{
  "model": "image VQ-VAE",
  "dataset": "aerial photos of the United States (SatlasPretrain)",
  "train_examples": 203450,
  "image_size": 48,
  "crop_scale_min": 0.5,
  "horizontal_flip": true,
  "translate": 0.06,
  "bottleneck": "vq",
  "downsampling_factor": 4,
  "encoder_arch": "coatnet",
  "encoder_norm": "layernorm",
  "encoder_norm_position": "pre",
  "encoder_activation": "swiglu",
  "encoder_head_dim": 64,
  "encoder_fused_qkv": true,
  "encoder_qk_norm": false,
  "encoder_layer_scale_init": 1.0,
  "encoder_parallel_block": false,
  "encoder_inner_norm": false,
  "encoder_moe": "top_k",
  "encoder_num_experts": 16,
  "encoder_moe_every": 1,
  "encoder_expert_mlp_ratio": 1,
  "encoder_experts_per_token": 1,
  "encoder_shared_expert": true,
  "encoder_patch_size": [2, 2],
  "encoder_depths": [6, 6],
  "encoder_widths": [48, 96],
  "loss": "mse",
  "latent_channels": 8,
  "decoder_norm": "groupnorm",
  "decoder_activation": "relu",
  "decoder_weight_standardization": false,
  "decoder_widths": [64, 128, 192],
  "decoder_blocks_per_level": 3,
  "decoder_block": "basic",
  "decoder_dropout": 0.1,
  "decoder_attention": false,
  "decoder_upsampling": "transposed_conv",
  "codebook_size": 512,
  "residual_init": "scaled_by_depth",
  "optimizer": "adamw",
  "lr": 0.002,
  "beta1": 0.9,
  "beta2": 0.95,
  "eps": 1e-08,
  "grad_clip": 5.0,
  "steps": 17300,
  "batch_size": 128,
  "epochs": 10.9,
  "lr_schedule": "wsd",
  "decay_fraction": 0.4,
  "final_lr_fraction": 0,
  "warmup_steps": 860,
  "weight_decay": 0.04
}
Rows from block 8 of the encoder of a small image VQ-VAE, named by matrix and row number. Rows with one number within an expert belong to one neuron, the router's apart. Each number is 128 + 32 x the weight over its row's rms, rounded and kept within 0 to 255. All counts start at 0. Numbers have three digits each.
Before each expert's rows are labels from the 100 images, of 14976, where the router gives the expert most weight on average: "responds to" is what is common among them. Only what is clearly more common there than usual is listed. The data: aerial photos of the United States (SatlasPretrain).
# router: router (encoder.blocks.8.mlp.router.weight, 16x96), inputs 0-95
# gate: expert gate (encoder.blocks.8.mlp.gate, 16x96x96), inputs 0-95
# up: expert up (encoder.blocks.8.mlp.up, 16x96x96), inputs 0-95
# down: expert down (encoder.blocks.8.mlp.down, 16x96x96, transposed), outputs 0-95

# expert 4
responds to: crop field
router.4:135118143100153168128088101124138141184133130129163116138170151144076152100165105066200092158081151100134118087138116171181140163137064131165177166153116148117100164182081084154181114111121121150044135115117127098116145134103131195139116178093125111125161156086106122166142180110104193128
gate.0:119141102084134136122105097185131082100107151144109086136101144132141132125149106153084161143115118167139121111123135142167157154179139107090100065226098170105188163146192089095125057153117128231098108122130132100091120106122137117113115124175103117118143126169179167129124136137149074195
up.0:114032164132170105141132175145129070106134143102149137084139175051089121111154148107149146164112129115140071087137113107101129187164116161129119164117186127099091110181208174084198144171115111160115140120118126125141116198158112147119125111129135173110147083101134074076124113129115111142
down.0:100101150156139139125088196147124125155121167086125169140113168153097113055158136125146117107113131146186051081162154100098135113155157123147164184171186099107094150136117168069151196132134113158162131133130191159099129155122095116107125113110144187114103168147068043114130129127116138082
gate.1:187114126168173129154138125124111160129195122102148149110187103106104134183119094163103113095153116100154070154153116113124137147143056082106104126188113190169121086198147119143177115157100108099123093110125042111055148186170090102129118161105118077139111119148115089149164128122119130148
up.1:070159132157051133139091172158110163082102110115145113128163155147116140077177097121020075152117154146075167123160125135109090144130151174104190176117089088127149183126086096093135161128166125144118168126146185138176129139120098165097109141159142088138142128176094129098125129091117169120
down.1:104120065109114128119039114122139184110195088162121061153081182220093135140121137135149118082131136113140140129116129134143174163137096126136134152080104102091097138063143120098108110150163122132079119139143233115159115147129176133118126138150114146128046115151133090146135135118139080143
gate.2:128100108083116139061183141134218131172070210159124117160156103170116077081142135087123138140126134095098140097140184105112163114152119169148133175098119097088096162108159118146117162137128133152109161156134085132138097081063171106172124083123111150082140169168109112116088124155151145071
up.2:148166187141192127129116154137105093105084164127177125141133129157175139114115169132125118203119127075050144069145098112129124092185139083215152077068121107143087132114118111107086149099093126057133138112130106143173159108149137100114156156132123171152132109128156157103114126108147047110
down.2:140133115182180133145148089158111111176119099143117155093085134150173144157234169162088097159140129206137072123116115134108110123160158136127114115166092078116129052173165151095152111105156121053156068109125121122114137082147123095127125154156133105148089122107138044120141125110129084144
gate.3:108089107125163155082100125085183200110112101238123115185082129110112112112117120083097187039167107090100138152126170116113156142118183154082173133109173096108135131111176104123102141084167163125143130117125168149099133141085148119157145114133143127097156122161157095139092101153176116099
up.3:105082163171172162108114141139137160071172120152155096122057152183160153177180164121117112085104131085090179138142124128128127153153218115157142082083125046123106117088099090085152124044090126123160123144123154159155150148119103176117143125124124118123094122107169093155131137120131069146
down.3:201146067112146146144187103156151081125125135124103131161192166116205157141152111115130087153083145153208165130146103159127153109152097166152088147091040124092080062148104116125103144056123135100101106174153166160149099090126148114136112103118098124110115134085151118177139127103122112132

# expert 11
responds to: building
router.11:090112074176122059085106106091146148111146077186157144159138149122148083087131080126123130091155095138134092205106150089161121109101159125085114079137100165178179170080162077135134078155136167127095165159151088086117131121098154069155135126131129110096166084133158139159136101169165163137
gate.0:149151102088146127133124093111133139152106148125153128091182149197171118151103127181170057147128119170093225154156124136176132034177137110140112087140115146157129081137118071113149101163097130141141087129154090105097136128127111068162131140109111159129144103086147097213136150131112072130
up.0:204175141134146124095114096092171145156070155202108153106156158155137025130157098136173172099142105115122123138093168073129079117130110136137167128128128138122130149127158100123104120101095159076139095131134102117128136123104076093193153125108154136102125132131128113123092118246186117113
down.0:088121087224134109088134192141140067148188119118190146106052106089187106089171157159067079143117120144163063122165150099139114150115106160132101168091127103078133139096076148105102082149148127126089115111115166111108160142122178176160132133124147098151145170118125131116106128160134130152
gate.1:144088151159181163070128132118213137136136171182125148141105118126108087148120167128114132125098158111151126100146201110081127153134168091158098222102123114098100120110070190089131160117108100127138100159080144178139098164097119144157096067166086152106077162125161129140131149167132097168
up.1:129085168201136139101127084113156152133107132137065156158107118047116105070129119099072216089143135131137141158095162179169106123121160163096090105110152159126169170146189107128128094061168119105142132160164121096172102160093145109120110119122103162087155144120095124189154172136097144113
down.1:072121137099122121129147140137128182166173198085126090127131142078159119095086191140111101119117145118183098105149111108122148148140134118165081169111202112090087082162149137158133137057059124129140142104104131158154129137151185183127137122163149200141141110109111232093122107120128124115
gate.2:077130110133107107133118117155102118158076131129134107108144134077153141156107146182215171150153144096098144142126102130105153107133140032095153110104126100137175151215134126090158118082129131124147131101070133141098153143125108168025135141139123112186102148176094192109117108101144113184
up.2:139142136117099124155151145144118170148056094033163131138130084145131135092195140109137097115126117170114115110138116116111134037145141095140149147052086114185082139166106104162117127058118115046115168133179128144154147155153148027132136140126129142132175117138112125128153122104111141097
down.2:155117169043094131148057128123107156189181122105089132123169202093080122084122120116111098180148133134143130133128116142084111201157080164137123112164161070122150158151078079140187150094138117138153140116146132113132128050139130135118150142110144164136099133177100037112127120117130154124
gate.3:100132121115120089133112110109142145122076138182142147085119189135145070119065137183149111115139089094121112102159120026137124113149127126168149095132109111117125154114109112130083147171100174095138131099106125144119158110133148140196168128106168175143131107112104167079044057186203108131
up.3:135164154129176113132123144103163140162130180120109145086111169146132108151107161175121128216110116043147145052148168084059126114181104155183111165153156081078077124167099107097190182139096145136123118126077106139138138147114114124173145123122129160138049138127102154104096120144144111123
down.3:131100113062105152116172123168146114098154130131230146142184074144134133174111178120156078147108173188119100117144131147125119056117152079144164150139078151127113075128076123132120140131089117149169107166120163152080070117124118219119101096153069131132113125163152101125140151115130109166

# expert 5
responds to: crop field
router.5:175122084080194197109116136131119126158131175085144117121181121178087118089164094092180116179117125105108096084102141132126109184126095119181127188143128127162130188188161111140148105055128110105064119111146094088142098129131142173134102115100192137147158178158114135109121158081114142115
gate.0:121129123142110105138121123141110097143141121115137202068143188081168094161121150134089099108126112189201075134126126125117117114082117151121116075125138154142145121202042180232091072176125144133074138119085129164147155114133097146153152141099146134140152055119124089136126130130134122136
up.0:098114135113097119135124158141124095145076117114071163061135118131123108130098195114097167117112127176219108151072123152107180093088130083085112106163126125156109147115130185115077094181195114152122132133138194167186134152138121118160137117124119116121163064112067074153146154144116161091
down.0:161065168165131159147157126156123160075041163114119115142146067109156148176133140128129101106107138135134154124121126146107157124197153125159112120138169063113056074107084134090063154087097113143192117151121193166157121102150119153121126138153104150140149111026116139132165133122123094124
gate.1:119183132119118076130137091101151077103171101133086112173122146111162117147152155144178106192146104081115156132071127095077108167081172112171146129096181128138145146149133115086119151099143162027153166098121122154126160153131096091143177116108147103139051149172120163104095073149155129087
up.1:140131116085128128137207094088129112128112099118146078184152071119161142153119138116172112147165099105132134162071133128080146084131163180174165125095197154159112086136221069119081088080117128109125139129147023124117128136130137101144144113126122088138092161139162163152134102143129170107
down.1:159075132169107114148099163117133084103149107102099140142128153132111166092172092138110088142101114122132083109180132128173141050184067087134114117093115090158067131171004142126119167228143124162129164114141109160114131129108098150150136129141152140119175117100108088145122109116111160136
gate.2:088070107152133130121083093143138118086159143144159105139116141149151125200132175147089148089120141066136096110144127116096168188178097140153113068060186115125132120119119161163079120161081130152147116121087082190070135140130118185116143128161110149142115109154173147134116128140151034186
up.2:035078105133093149095112098123145180110101137154184091176106111203125109158138153106077155028119138085127079153124150141148177118155092156098173095074140119124152126094119115195065097121123128186153161141127094154087118103127168126130121116150107162103133146152154165161134153137132130141
down.2:110000145168147126125100105163132137130123101152155123092109117205168115147143134135064121145120141129056134116123134130143090133155136133168193118079165148113199082083172098200078129131124131157150091124111096136111123158121118151138125104154123118128125102102173174107126129123134148170
gate.3:090001217166132113150098147136093152123102114133174158090068119157116141153111131145115119109143121160145128137163116145162112130100065110129096089198112123136157086144064106156179140153147120217130138119085131135107142155144146125116140161135149147137158102062170103113155114095096136138
up.3:190157134139144115127118163161131105111101103147085159096142141083127123063165101119107100193120124169095140110134133121140034077105181106118204173143126148120128118148120152063182166102171112039064131138152185110143124123125073114146108119158123099128161129127118105127125122135138159059
down.3:095143108098118131133167104138132156126131178140168081145139101094080131183137172107107155080130124079136100136127135136111183195185043137135135095070184139149098147137087173100013132078090129136121145131120108148088125105143182158116119131131119146126094096149149161137126134129139118211

# expert 8
responds to: crop field
router.8:161121116074169135128094120081128154144130130116170162123161118167107121103121080099190106122114121125129073110130153169100161173178063103207097144159120120107086189162068142145154094101079090128064135106107101130151126128174125205122091134061108143152162156107125155138144180117106112088
gate.0:139104111139168131058116098131193127151101151162129157136142124081124095107084137109152188160139138105183045150096193122114123140097135114079062139181163160094139080152142110135120086178116129126150093158072093116087089136081132136163122081133113118070150181147117139145143144184120156178
up.0:111086103153093157137117136146111099130087116122165144097140104156112125104137102111138118161097153196141082110179132153107157153167162155119108134045215127132122074160141137210109104186107098135084091170110091156104085099150177176111088111133078110107168146140186092146146178110112113158
down.0:176129124088137100141074135099125139103047121147154124099164155082109112147075108134158136193126102122157043133154121111136140081170170100142092080108137089146109148154113095083148124194155139121099122115123077114062141164121121161152151137096170136132231111077110163133091100148149114150
gate.1:190137141113194118109179139105133142144151160146103156105151140027175104144136053165174076207104111165125123112172129098122093148170126094147085130143118132136132176168113118060138121150093124149057101115105103093121144134106136194133137127087133132127142119128169051113102114120127110161
up.1:080096126163146106116138035105150120101155159152146077168111138140131088176153115107121152130130109116145081175116162160140155178152071083126084115081183161116174159151125120137091076159102152199130113137122116098050120145115145163156128113094111091099130158154152136159111135151139108228
down.1:142159115144098145128171161142149084100113189144097091150166115047094132183132146129173121112101137078181095103149125115132178085123100153153110124122080086132066162087071148043128170083066116171131121125122159184108114069135145138149122112151117168126098136095189077136122129122126121104
gate.2:114047129197157112157128133125113122082209087128085143118132124098131139143176143172122094165130124132139106082175111130123095163155152100131104156139144198158173141192058093171209113186131120130101113108101070092100133151149047134107130143115146097140083133148132121103135112101124119144
up.2:131126147181195118131100052122136118103156150137114166127074164154166123217133176139156152119148142138153124136121125104122115208089126059134067110146128131125153082132101154123126082144118154068165066126056089128105124103133089138131161136161129130131095086114171127116113123131143063198
down.2:116167152039072120135186166125126017171077137097144132132166117060085151130169086131122097111114125101113164115135118145153147139107134190141094107124128115103122160152114129111169161086076115180090168132127074137165133124134148110132130140103132112123183128201170156131138123118118135059
gate.3:157132120150121123112218180136145152120128171135133182117199098137165073051053151142049128109143138207101094121159152082101102093128146123117079136097168159138155161156136149089123098178129117124152145124131088138184130079124079097147120110146127159125103097081140131112120127165141140095
up.3:106142143185123118120146137136120173084171132133180161139126092166121145148030134121048168098187134108096101200076127146133126148058122089063073109115156155147204153109138137100075067136155149130186126115111099111143139153127096079114124143159112084133112104146129151148124150122117131141
down.3:142145192099103119145217196133131128112194166127114167107225155186142133140045116151112163081115133090105109118113135119153132117119175069151093102044158142095105159074146147107075137112114126109123143135129105119199123062125117107128123130126132172125106104110135155138133132131128121148