config.toml
model = "image VQ-VAE"
dataset = "aerial photos of the United States (SatlasPretrain)"
train_examples = 203450
image_size = 48
crop_scale_min = 0.5
horizontal_flip = true
translate = 0.06
bottleneck = "vq"
downsampling_factor = 4
encoder_arch = "coatnet"
encoder_norm = "layernorm"
encoder_norm_position = "pre"
encoder_activation = "swiglu"
encoder_head_dim = 64
encoder_fused_qkv = true
encoder_qk_norm = false
encoder_layer_scale_init = 1.0
encoder_parallel_block = false
encoder_inner_norm = false
encoder_moe = "top_k"
encoder_num_experts = 16
encoder_moe_every = 1
encoder_expert_mlp_ratio = 1
encoder_experts_per_token = 1
encoder_shared_expert = true
encoder_patch_size = [2, 2]
encoder_depths = [6, 6]
encoder_widths = [48, 96]
loss = "mse"
latent_channels = 8
decoder_norm = "groupnorm"
decoder_activation = "relu"
decoder_weight_standardization = false
decoder_widths = [64, 128, 192]
decoder_blocks_per_level = 3
decoder_block = "basic"
decoder_dropout = 0.1
decoder_attention = false
decoder_upsampling = "transposed_conv"
codebook_size = 512
residual_init = "scaled_by_depth"
optimizer = "adamw"
lr = 0.002
beta1 = 0.9
beta2 = 0.95
eps = 1e-08
grad_clip = 5.0
steps = 17300
batch_size = 128
epochs = 10.9
lr_schedule = "wsd"
decay_fraction = 0.4
final_lr_fraction = 0
warmup_steps = 860
weight_decay = 0.04
Rows from block 7 of the encoder of a small image VQ-VAE, named by matrix and row number. Rows with one number within an expert belong to one neuron, the router's apart. Each number is 128 + 24 x the weight over its row's rms, rounded and kept within 0 to 255. All counts start at 0. Numbers have three digits each.
After each expert's rows are labels from the 100 images, of 14976, where the router gives the expert most weight on average: "top examples" is what is common among them. Only what is clearly more common there than usual is listed. The data: aerial photos of the United States (SatlasPretrain).
# router: router (encoder.blocks.7.mlp.router.weight, 16x96), inputs 0-95
# gate: expert gate (encoder.blocks.7.mlp.gate, 16x96x96), inputs 0-95
# up: expert up (encoder.blocks.7.mlp.up, 16x96x96), inputs 0-95
# down: expert down (encoder.blocks.7.mlp.down, 16x96x96, transposed), outputs 0-95

# expert 6
router.6:146142135138129155125101080145101142100135156127146155084147155132132133134116115135126124143140133146109082148130123145127073103124100117153085141173161144150118091181092111129111103132149110097163079126126097114117151152152096130135098158151103142142111090113150143104147172114125174163
gate.0:117126112111078146148158175138122128122123119106150124157165114163109121079064104104098125111134138163108092136156125139111141131167107144124121114105154145134167187149113148161123130175147097171133178131128105151110129100133108117116092126122134135112157132115110145115131134129107177090
up.0:084110149174113101124110131129142146125144100149076147130091118150132118145127152110105166186135147117105119158098130126099119151069150066096117153125138104117147123099118151104107158173185135121133113127092133136133114098120094137135128124149124099119123133178159144119118147138133141167
down.0:168114167092145123126158122119135050138055166116137137146160125067098120138114111110129111125146122149133114135106134113106136141178115124161131092120154140098147129142097163117140142092069124126144142124106095142132118105113149153108126115103119163132157161138158153118120126141141109143
top examples: crop field

# expert 4
router.4:128129146145159132101097093134133139076156108145106159093115125103134147148149134158158168156112150139124128126124115148159074126133133100163114173106129148178094108138115159138160163119114130087144107126097138116113155115134104174153110158178096112140126132124165154124133163103111132167
gate.5:142116138075148114148121177130116106132138133103087134124127136061113139091084129153111069151119112121099126091163118126133092120142123139179165155126159155141118156146135116104174176100146112114105155109181143130149141138148111109123126137127141134144114115139139123103136108120116132072
up.5:153137125099087136116133167121141120175134149128108133129147130163120119080138131136138079146073126162129125096189137081093104112172134120159166172111130089105098145120111134140156162147144121122100150138139152152124131100110144119129121095120148134121118165117078147113103097135142155108
down.5:152145157118133111136187118132127094130108170111134099133120139103125127146099120126109124131137111119169141130121123125145173081088165155134129116162110207124159124118126153098153126072072132099116141109126146130173139074134092117137135135120139118141120107157121097124122120131134123074
top examples: crop field

# expert 15
router.15:129115113146108114076145147130158127124148082178136110147136110131096106122142119078123139108152110134151162149112154130131138121110122151089130121126122144117160154120164125136116113146147151133118148129131116126104112121024110112158134091119123118088140156149114114159115108195168146108
gate.0:161120104139111120116137135099154107139121152190138186127140124150122076150144134129108124139128119121143123102128150073099117136140144146140115143090098116126126095160101129143111135118118157096158126142056116147181121122106153137184132108120144144114119142144151107111091123187164122140
up.0:113145153117133092161107141137104113105120126114121157111109128061138132141138122144154138142133094127125089130113082124124117135116115122125181097171093157136129112071143125144134127169123171139097113087124150114101164126147115147128168162114161152165133086129121102093088092126164113126
down.0:165171149103122180136129092189129128124116138120161138111096145150114142110131113136133123115092168143119138125132131146149106163126132147121152161142116124105142130120168137143091134146126103125139094165153156146152097086138083169121088106158074130133119111129084118135163167116083124146
top examples: building

# expert 0
router.0:126085161099123148131102103110112116107143163097146168122150160137143120134163148137156107138149164118116102142139154141166104098117128114161097161129163096133098107164092116114143128108132138116150097197111127129117159133129117138096143124158140141137100093108154164106154131099103189154
gate.0:121165142132148110115119108130144083127157163136112136066153157049162106182084147149137125128095111147165148098090125099135138105119093124162151103125104145116119121125130126130132112113086155122111108110084130132131153150105105129149144126131128147132104111154115137116113117156158096174
up.0:129184124135131156146104090145112109145080142133156144110101135135134146144113152126171148154094145115169129107141119150105151150148151125150135098092095075127081069127164114108104137131111112127118093145100156156137114154135166156112112143152104154133163121103161123122159145110104108160
down.0:098198112131122126139143104147112113145089175109105140131104117162110126116143117110106161144120139146159091124133116130111128161147131190115145134108101062136110098196144168114146122128154112080131118124130102125152136125147146162114119135154127153136149148085165096117128146113111112141
top examples: crop field

# expert 13
router.13:158129136097129113126097095146085138104128170091150149096160153129153125109139081147120120113126148152107106128129107164153074107148121130171139123107115127133104093147082122166124108119112129111117127178113098109101108126167106152146084157129152161105144092097160138124114138123136174154
gate.0:126138095113148126145096166135117088131132109151140097139134105076128112108149086127097161095137119138124125106113109125121130148121134127131143131160187112106189091096118163142149166142137116144191154119130188111132116150128115126124125123130140081135136115114101185093090121146135136155
up.0:146086179159098130112166091117143118096161143139127139156140148148111136146141084102153107151129133095127175150144152144128120146125119130102144156046118105115102157098095136099160166162113137164128110137135143129097125118078176161096118114127111124115127137135115102153142151127129131132
down.0:121141145176130125150066111135139142146144152140153072109124162124132123171135102127155111175125122095149126132116101130107126152149133111155127095113134121121109063172085095148153112137114135081115123125093124124134125114133066154138143131122138080128136104100121087137118120128134124182
top examples: crop field

# expert 9
router.9:089143129159153157170103075131137159114141124112157110127118113124099145156100134141160126111117158113105115145133109166119154136155066110139092131121160137139112125149097134138126119138106111131150112122083090150096162145126115157127104111154078116153150124139168174167130184136136116155
gate.0:112138093114150141121132098111158146140129171136171101132142121123145105144101121130136126092098108101156084124132158115149161136157042105133103079128138129122115148127103094132115096119073144176113114139120089145112132153130149137144134129107124173106183131113143142158124128142132097155
up.0:120157147128117137132124127152094137074154110120114138149096100117119160142119134129151178137140156119127131147111096141106129128056125083057082156156125086125153123119135162107117132111145115120144138122109167146138112094137135146100105143183128075147110132168136125112140135110111137157
down.0:131084131117153121116110090123107115150077144142158145158118122168115144141141141106089126130171151117103107129090122138080106125182143157146193110112162139126142087122139103174103167140111131144175143130102073156098112131095124120122130127116125154143155129128133128080135127116137113126
top examples: crop field

# expert 12
router.12:147103152088121145126095110144111124085135141101155143141163158129129127104142120136155110125172161109102089165153162077154114093128110151141100136133154114150109125164106135122136114127142121108133138148176106113107125128117115137135090126130110169130126102093138167126101112041124174138
gate.5:117135086137152135094121093124187111146143158172150143109131131162131067139117115120114149146112135141150115109129173128134100160153131070145103161084110121105141144160135136159151091137101128113112083142107097120126105133097115142155118099107115117096128143109146136157126138177121129175
up.5:153129103149122137115111109134127141114066115149139137133138112190080116114170115101123164162137146156120123129153139131077131161112192128089119147124134056124140118152197141141125123156155118115138123148093149140120117125116158141122116113146125113112180149094121145128129136133138151145
down.5:143135127154102120099102155115155157090141132165088172139104110184142102135147133109133172143136122106080155140129160110110119136108115113080136093097131084124131124125111115119097142160192146101157139130093142134076119143092165138151135104113150134102148137122111120113104119160144151124
top examples: crop field

# expert 8
router.8:136126140134176123152099109136130127128106147102137189086142159139148156172126133162134101143123120121115133117158136142099100140156117124172106106130154124129069106148120107106142108173110098131127085099144116081140182144123116138119165118178136145146131120090144130078119116153116143158
gate.5:136143110136130131117100130131147125168122151134190125117127144111154115092121107164141103119090110131186111103179160099151146082142137118148165112100135144098122115128108135178142136092093116117133123138142153125124115189115074136168126105085131157115116137101120120163128117153125130090
up.5:110122124169142116129165100114135127104162157132169122126144155155128119164112113151184147089104107111138114117131114100146138169134099128137087132106165169142155112185116183149169092143112149124137130099100074133070140127143108123132148139125114131133107117140155110121106103128129099104
down.5:101168147164116111125161139131126186079131154144138133147129100075093115157115085087170174156163112112132127174095123127117120125118135131102119125176139126143137134140051143135120095109156136104182127117117129107093137126123123111103141141130144120130128149085103140122129125133142136115
top examples: crop field

# expert 7
router.7:134098115099127158117111127144122128097132133105155146152171132127114121101136086114166138150131142107126116165181101138142109120151074149163115160083168140134111154173117120147168113151144131126119143133153104106090213143134124144114089124116123154134153106111135142121128135124144184135
gate.0:113125142146175131127086110131132103124157137124128117112066135157159147193109174161125129125101134118139106090147122122109147197141122088157106119113165097123119102125144132116128137131093129129151106132066128155123131129143127143120130130146110134151094121139147159122125128124135057172
up.0:093117070088114148131124140121124151140124144112172079148145119168120140122110136101115110079089131104136147119133125144136184103159075173131148113101150101132094155124125130149092132095085113183121159136147114149104126132138176142119103135116130148133165155154112146132140122114108145113
down.0:085081081161150120127103087131127161122127097147148103111085104165123130157133163131097125123135116132099112130131133140133114159165121089138166123084130145157157094119132100182095106168124129122128104120125089121079137177142134116137134120150125113131095112113162152139134130135132096174
top examples: crop field

# expert 11
router.11:149090148113162132110126086140139119149140187080133147103161145149160134122149103097139115117102140127127117133096121131150064127108121133170077161126149133114115106166098176139125106110135119121130073149112098106108116151162111135142096170126107129126145125140167133096134110105110151159
gate.0:121085141084127107121146122090143125151133149147107108126148170073139108129069132149148130093138099121139117111118138089165127114112091122173151148173134155109140122130100093111133131112084162142150128121109133103142129165113087124185143133107151127122085119151144126131094102159160136103
up.0:085165165100145100144115140101115164101143129119134140159139141107140121135132168103109138144158100092087140131068096117098127118112107115135143149121125084137084159131090130109122170095145148116121172101112121147106151128133106098158157154097148129160135113152091155090117108128147159149
down.0:123133139148124115108133109081148137109078124147144152155150102082093099126096120094164155135148114122135098141102136086117105132127158133161182141150108145089102089126116132140115147123117143164110143132100127156140118146080148118165149104089155108108135146139148174117104112144167174145
top examples: crop field

# expert 10
router.10:146106155111134169099128110146136109119148165150115164123162119125128149122135121148144121144122097153093104130153087118114077112128125114174105190138150119145078109160095146117148143137142133108135114170162108135107125105118110134097122086120100115162104106131155130137138146083106197144
gate.5:145147094130163131111151153118129149123138140144128142131097117144127121119159167136124116117111139110106126108154126091075121140167146128130215149083176103124095146117140176086102168118164117127114156128100125172102120172123074139120119120122123145141109171121124112098111122128138131143
up.5:143125124142131117105139123121127091118147130127112140097107113146126120112123127161125099117111130187135135140174142127139107127157118059099134133155224145126169152175161128085157118124128129161086119127120147124104126138112067142105117114136125117136128146185118151122120129127129131168
down.5:129146140122110130127132095119119169143147121135135153105154123107165144116159129114090138126130132102115174151127131113151113116088142139081174097173071197133192114095158114180112089120122130107121125135129071105154122139124138126133110123121110077124158115125128135130121133140121148107
top examples: crop field; river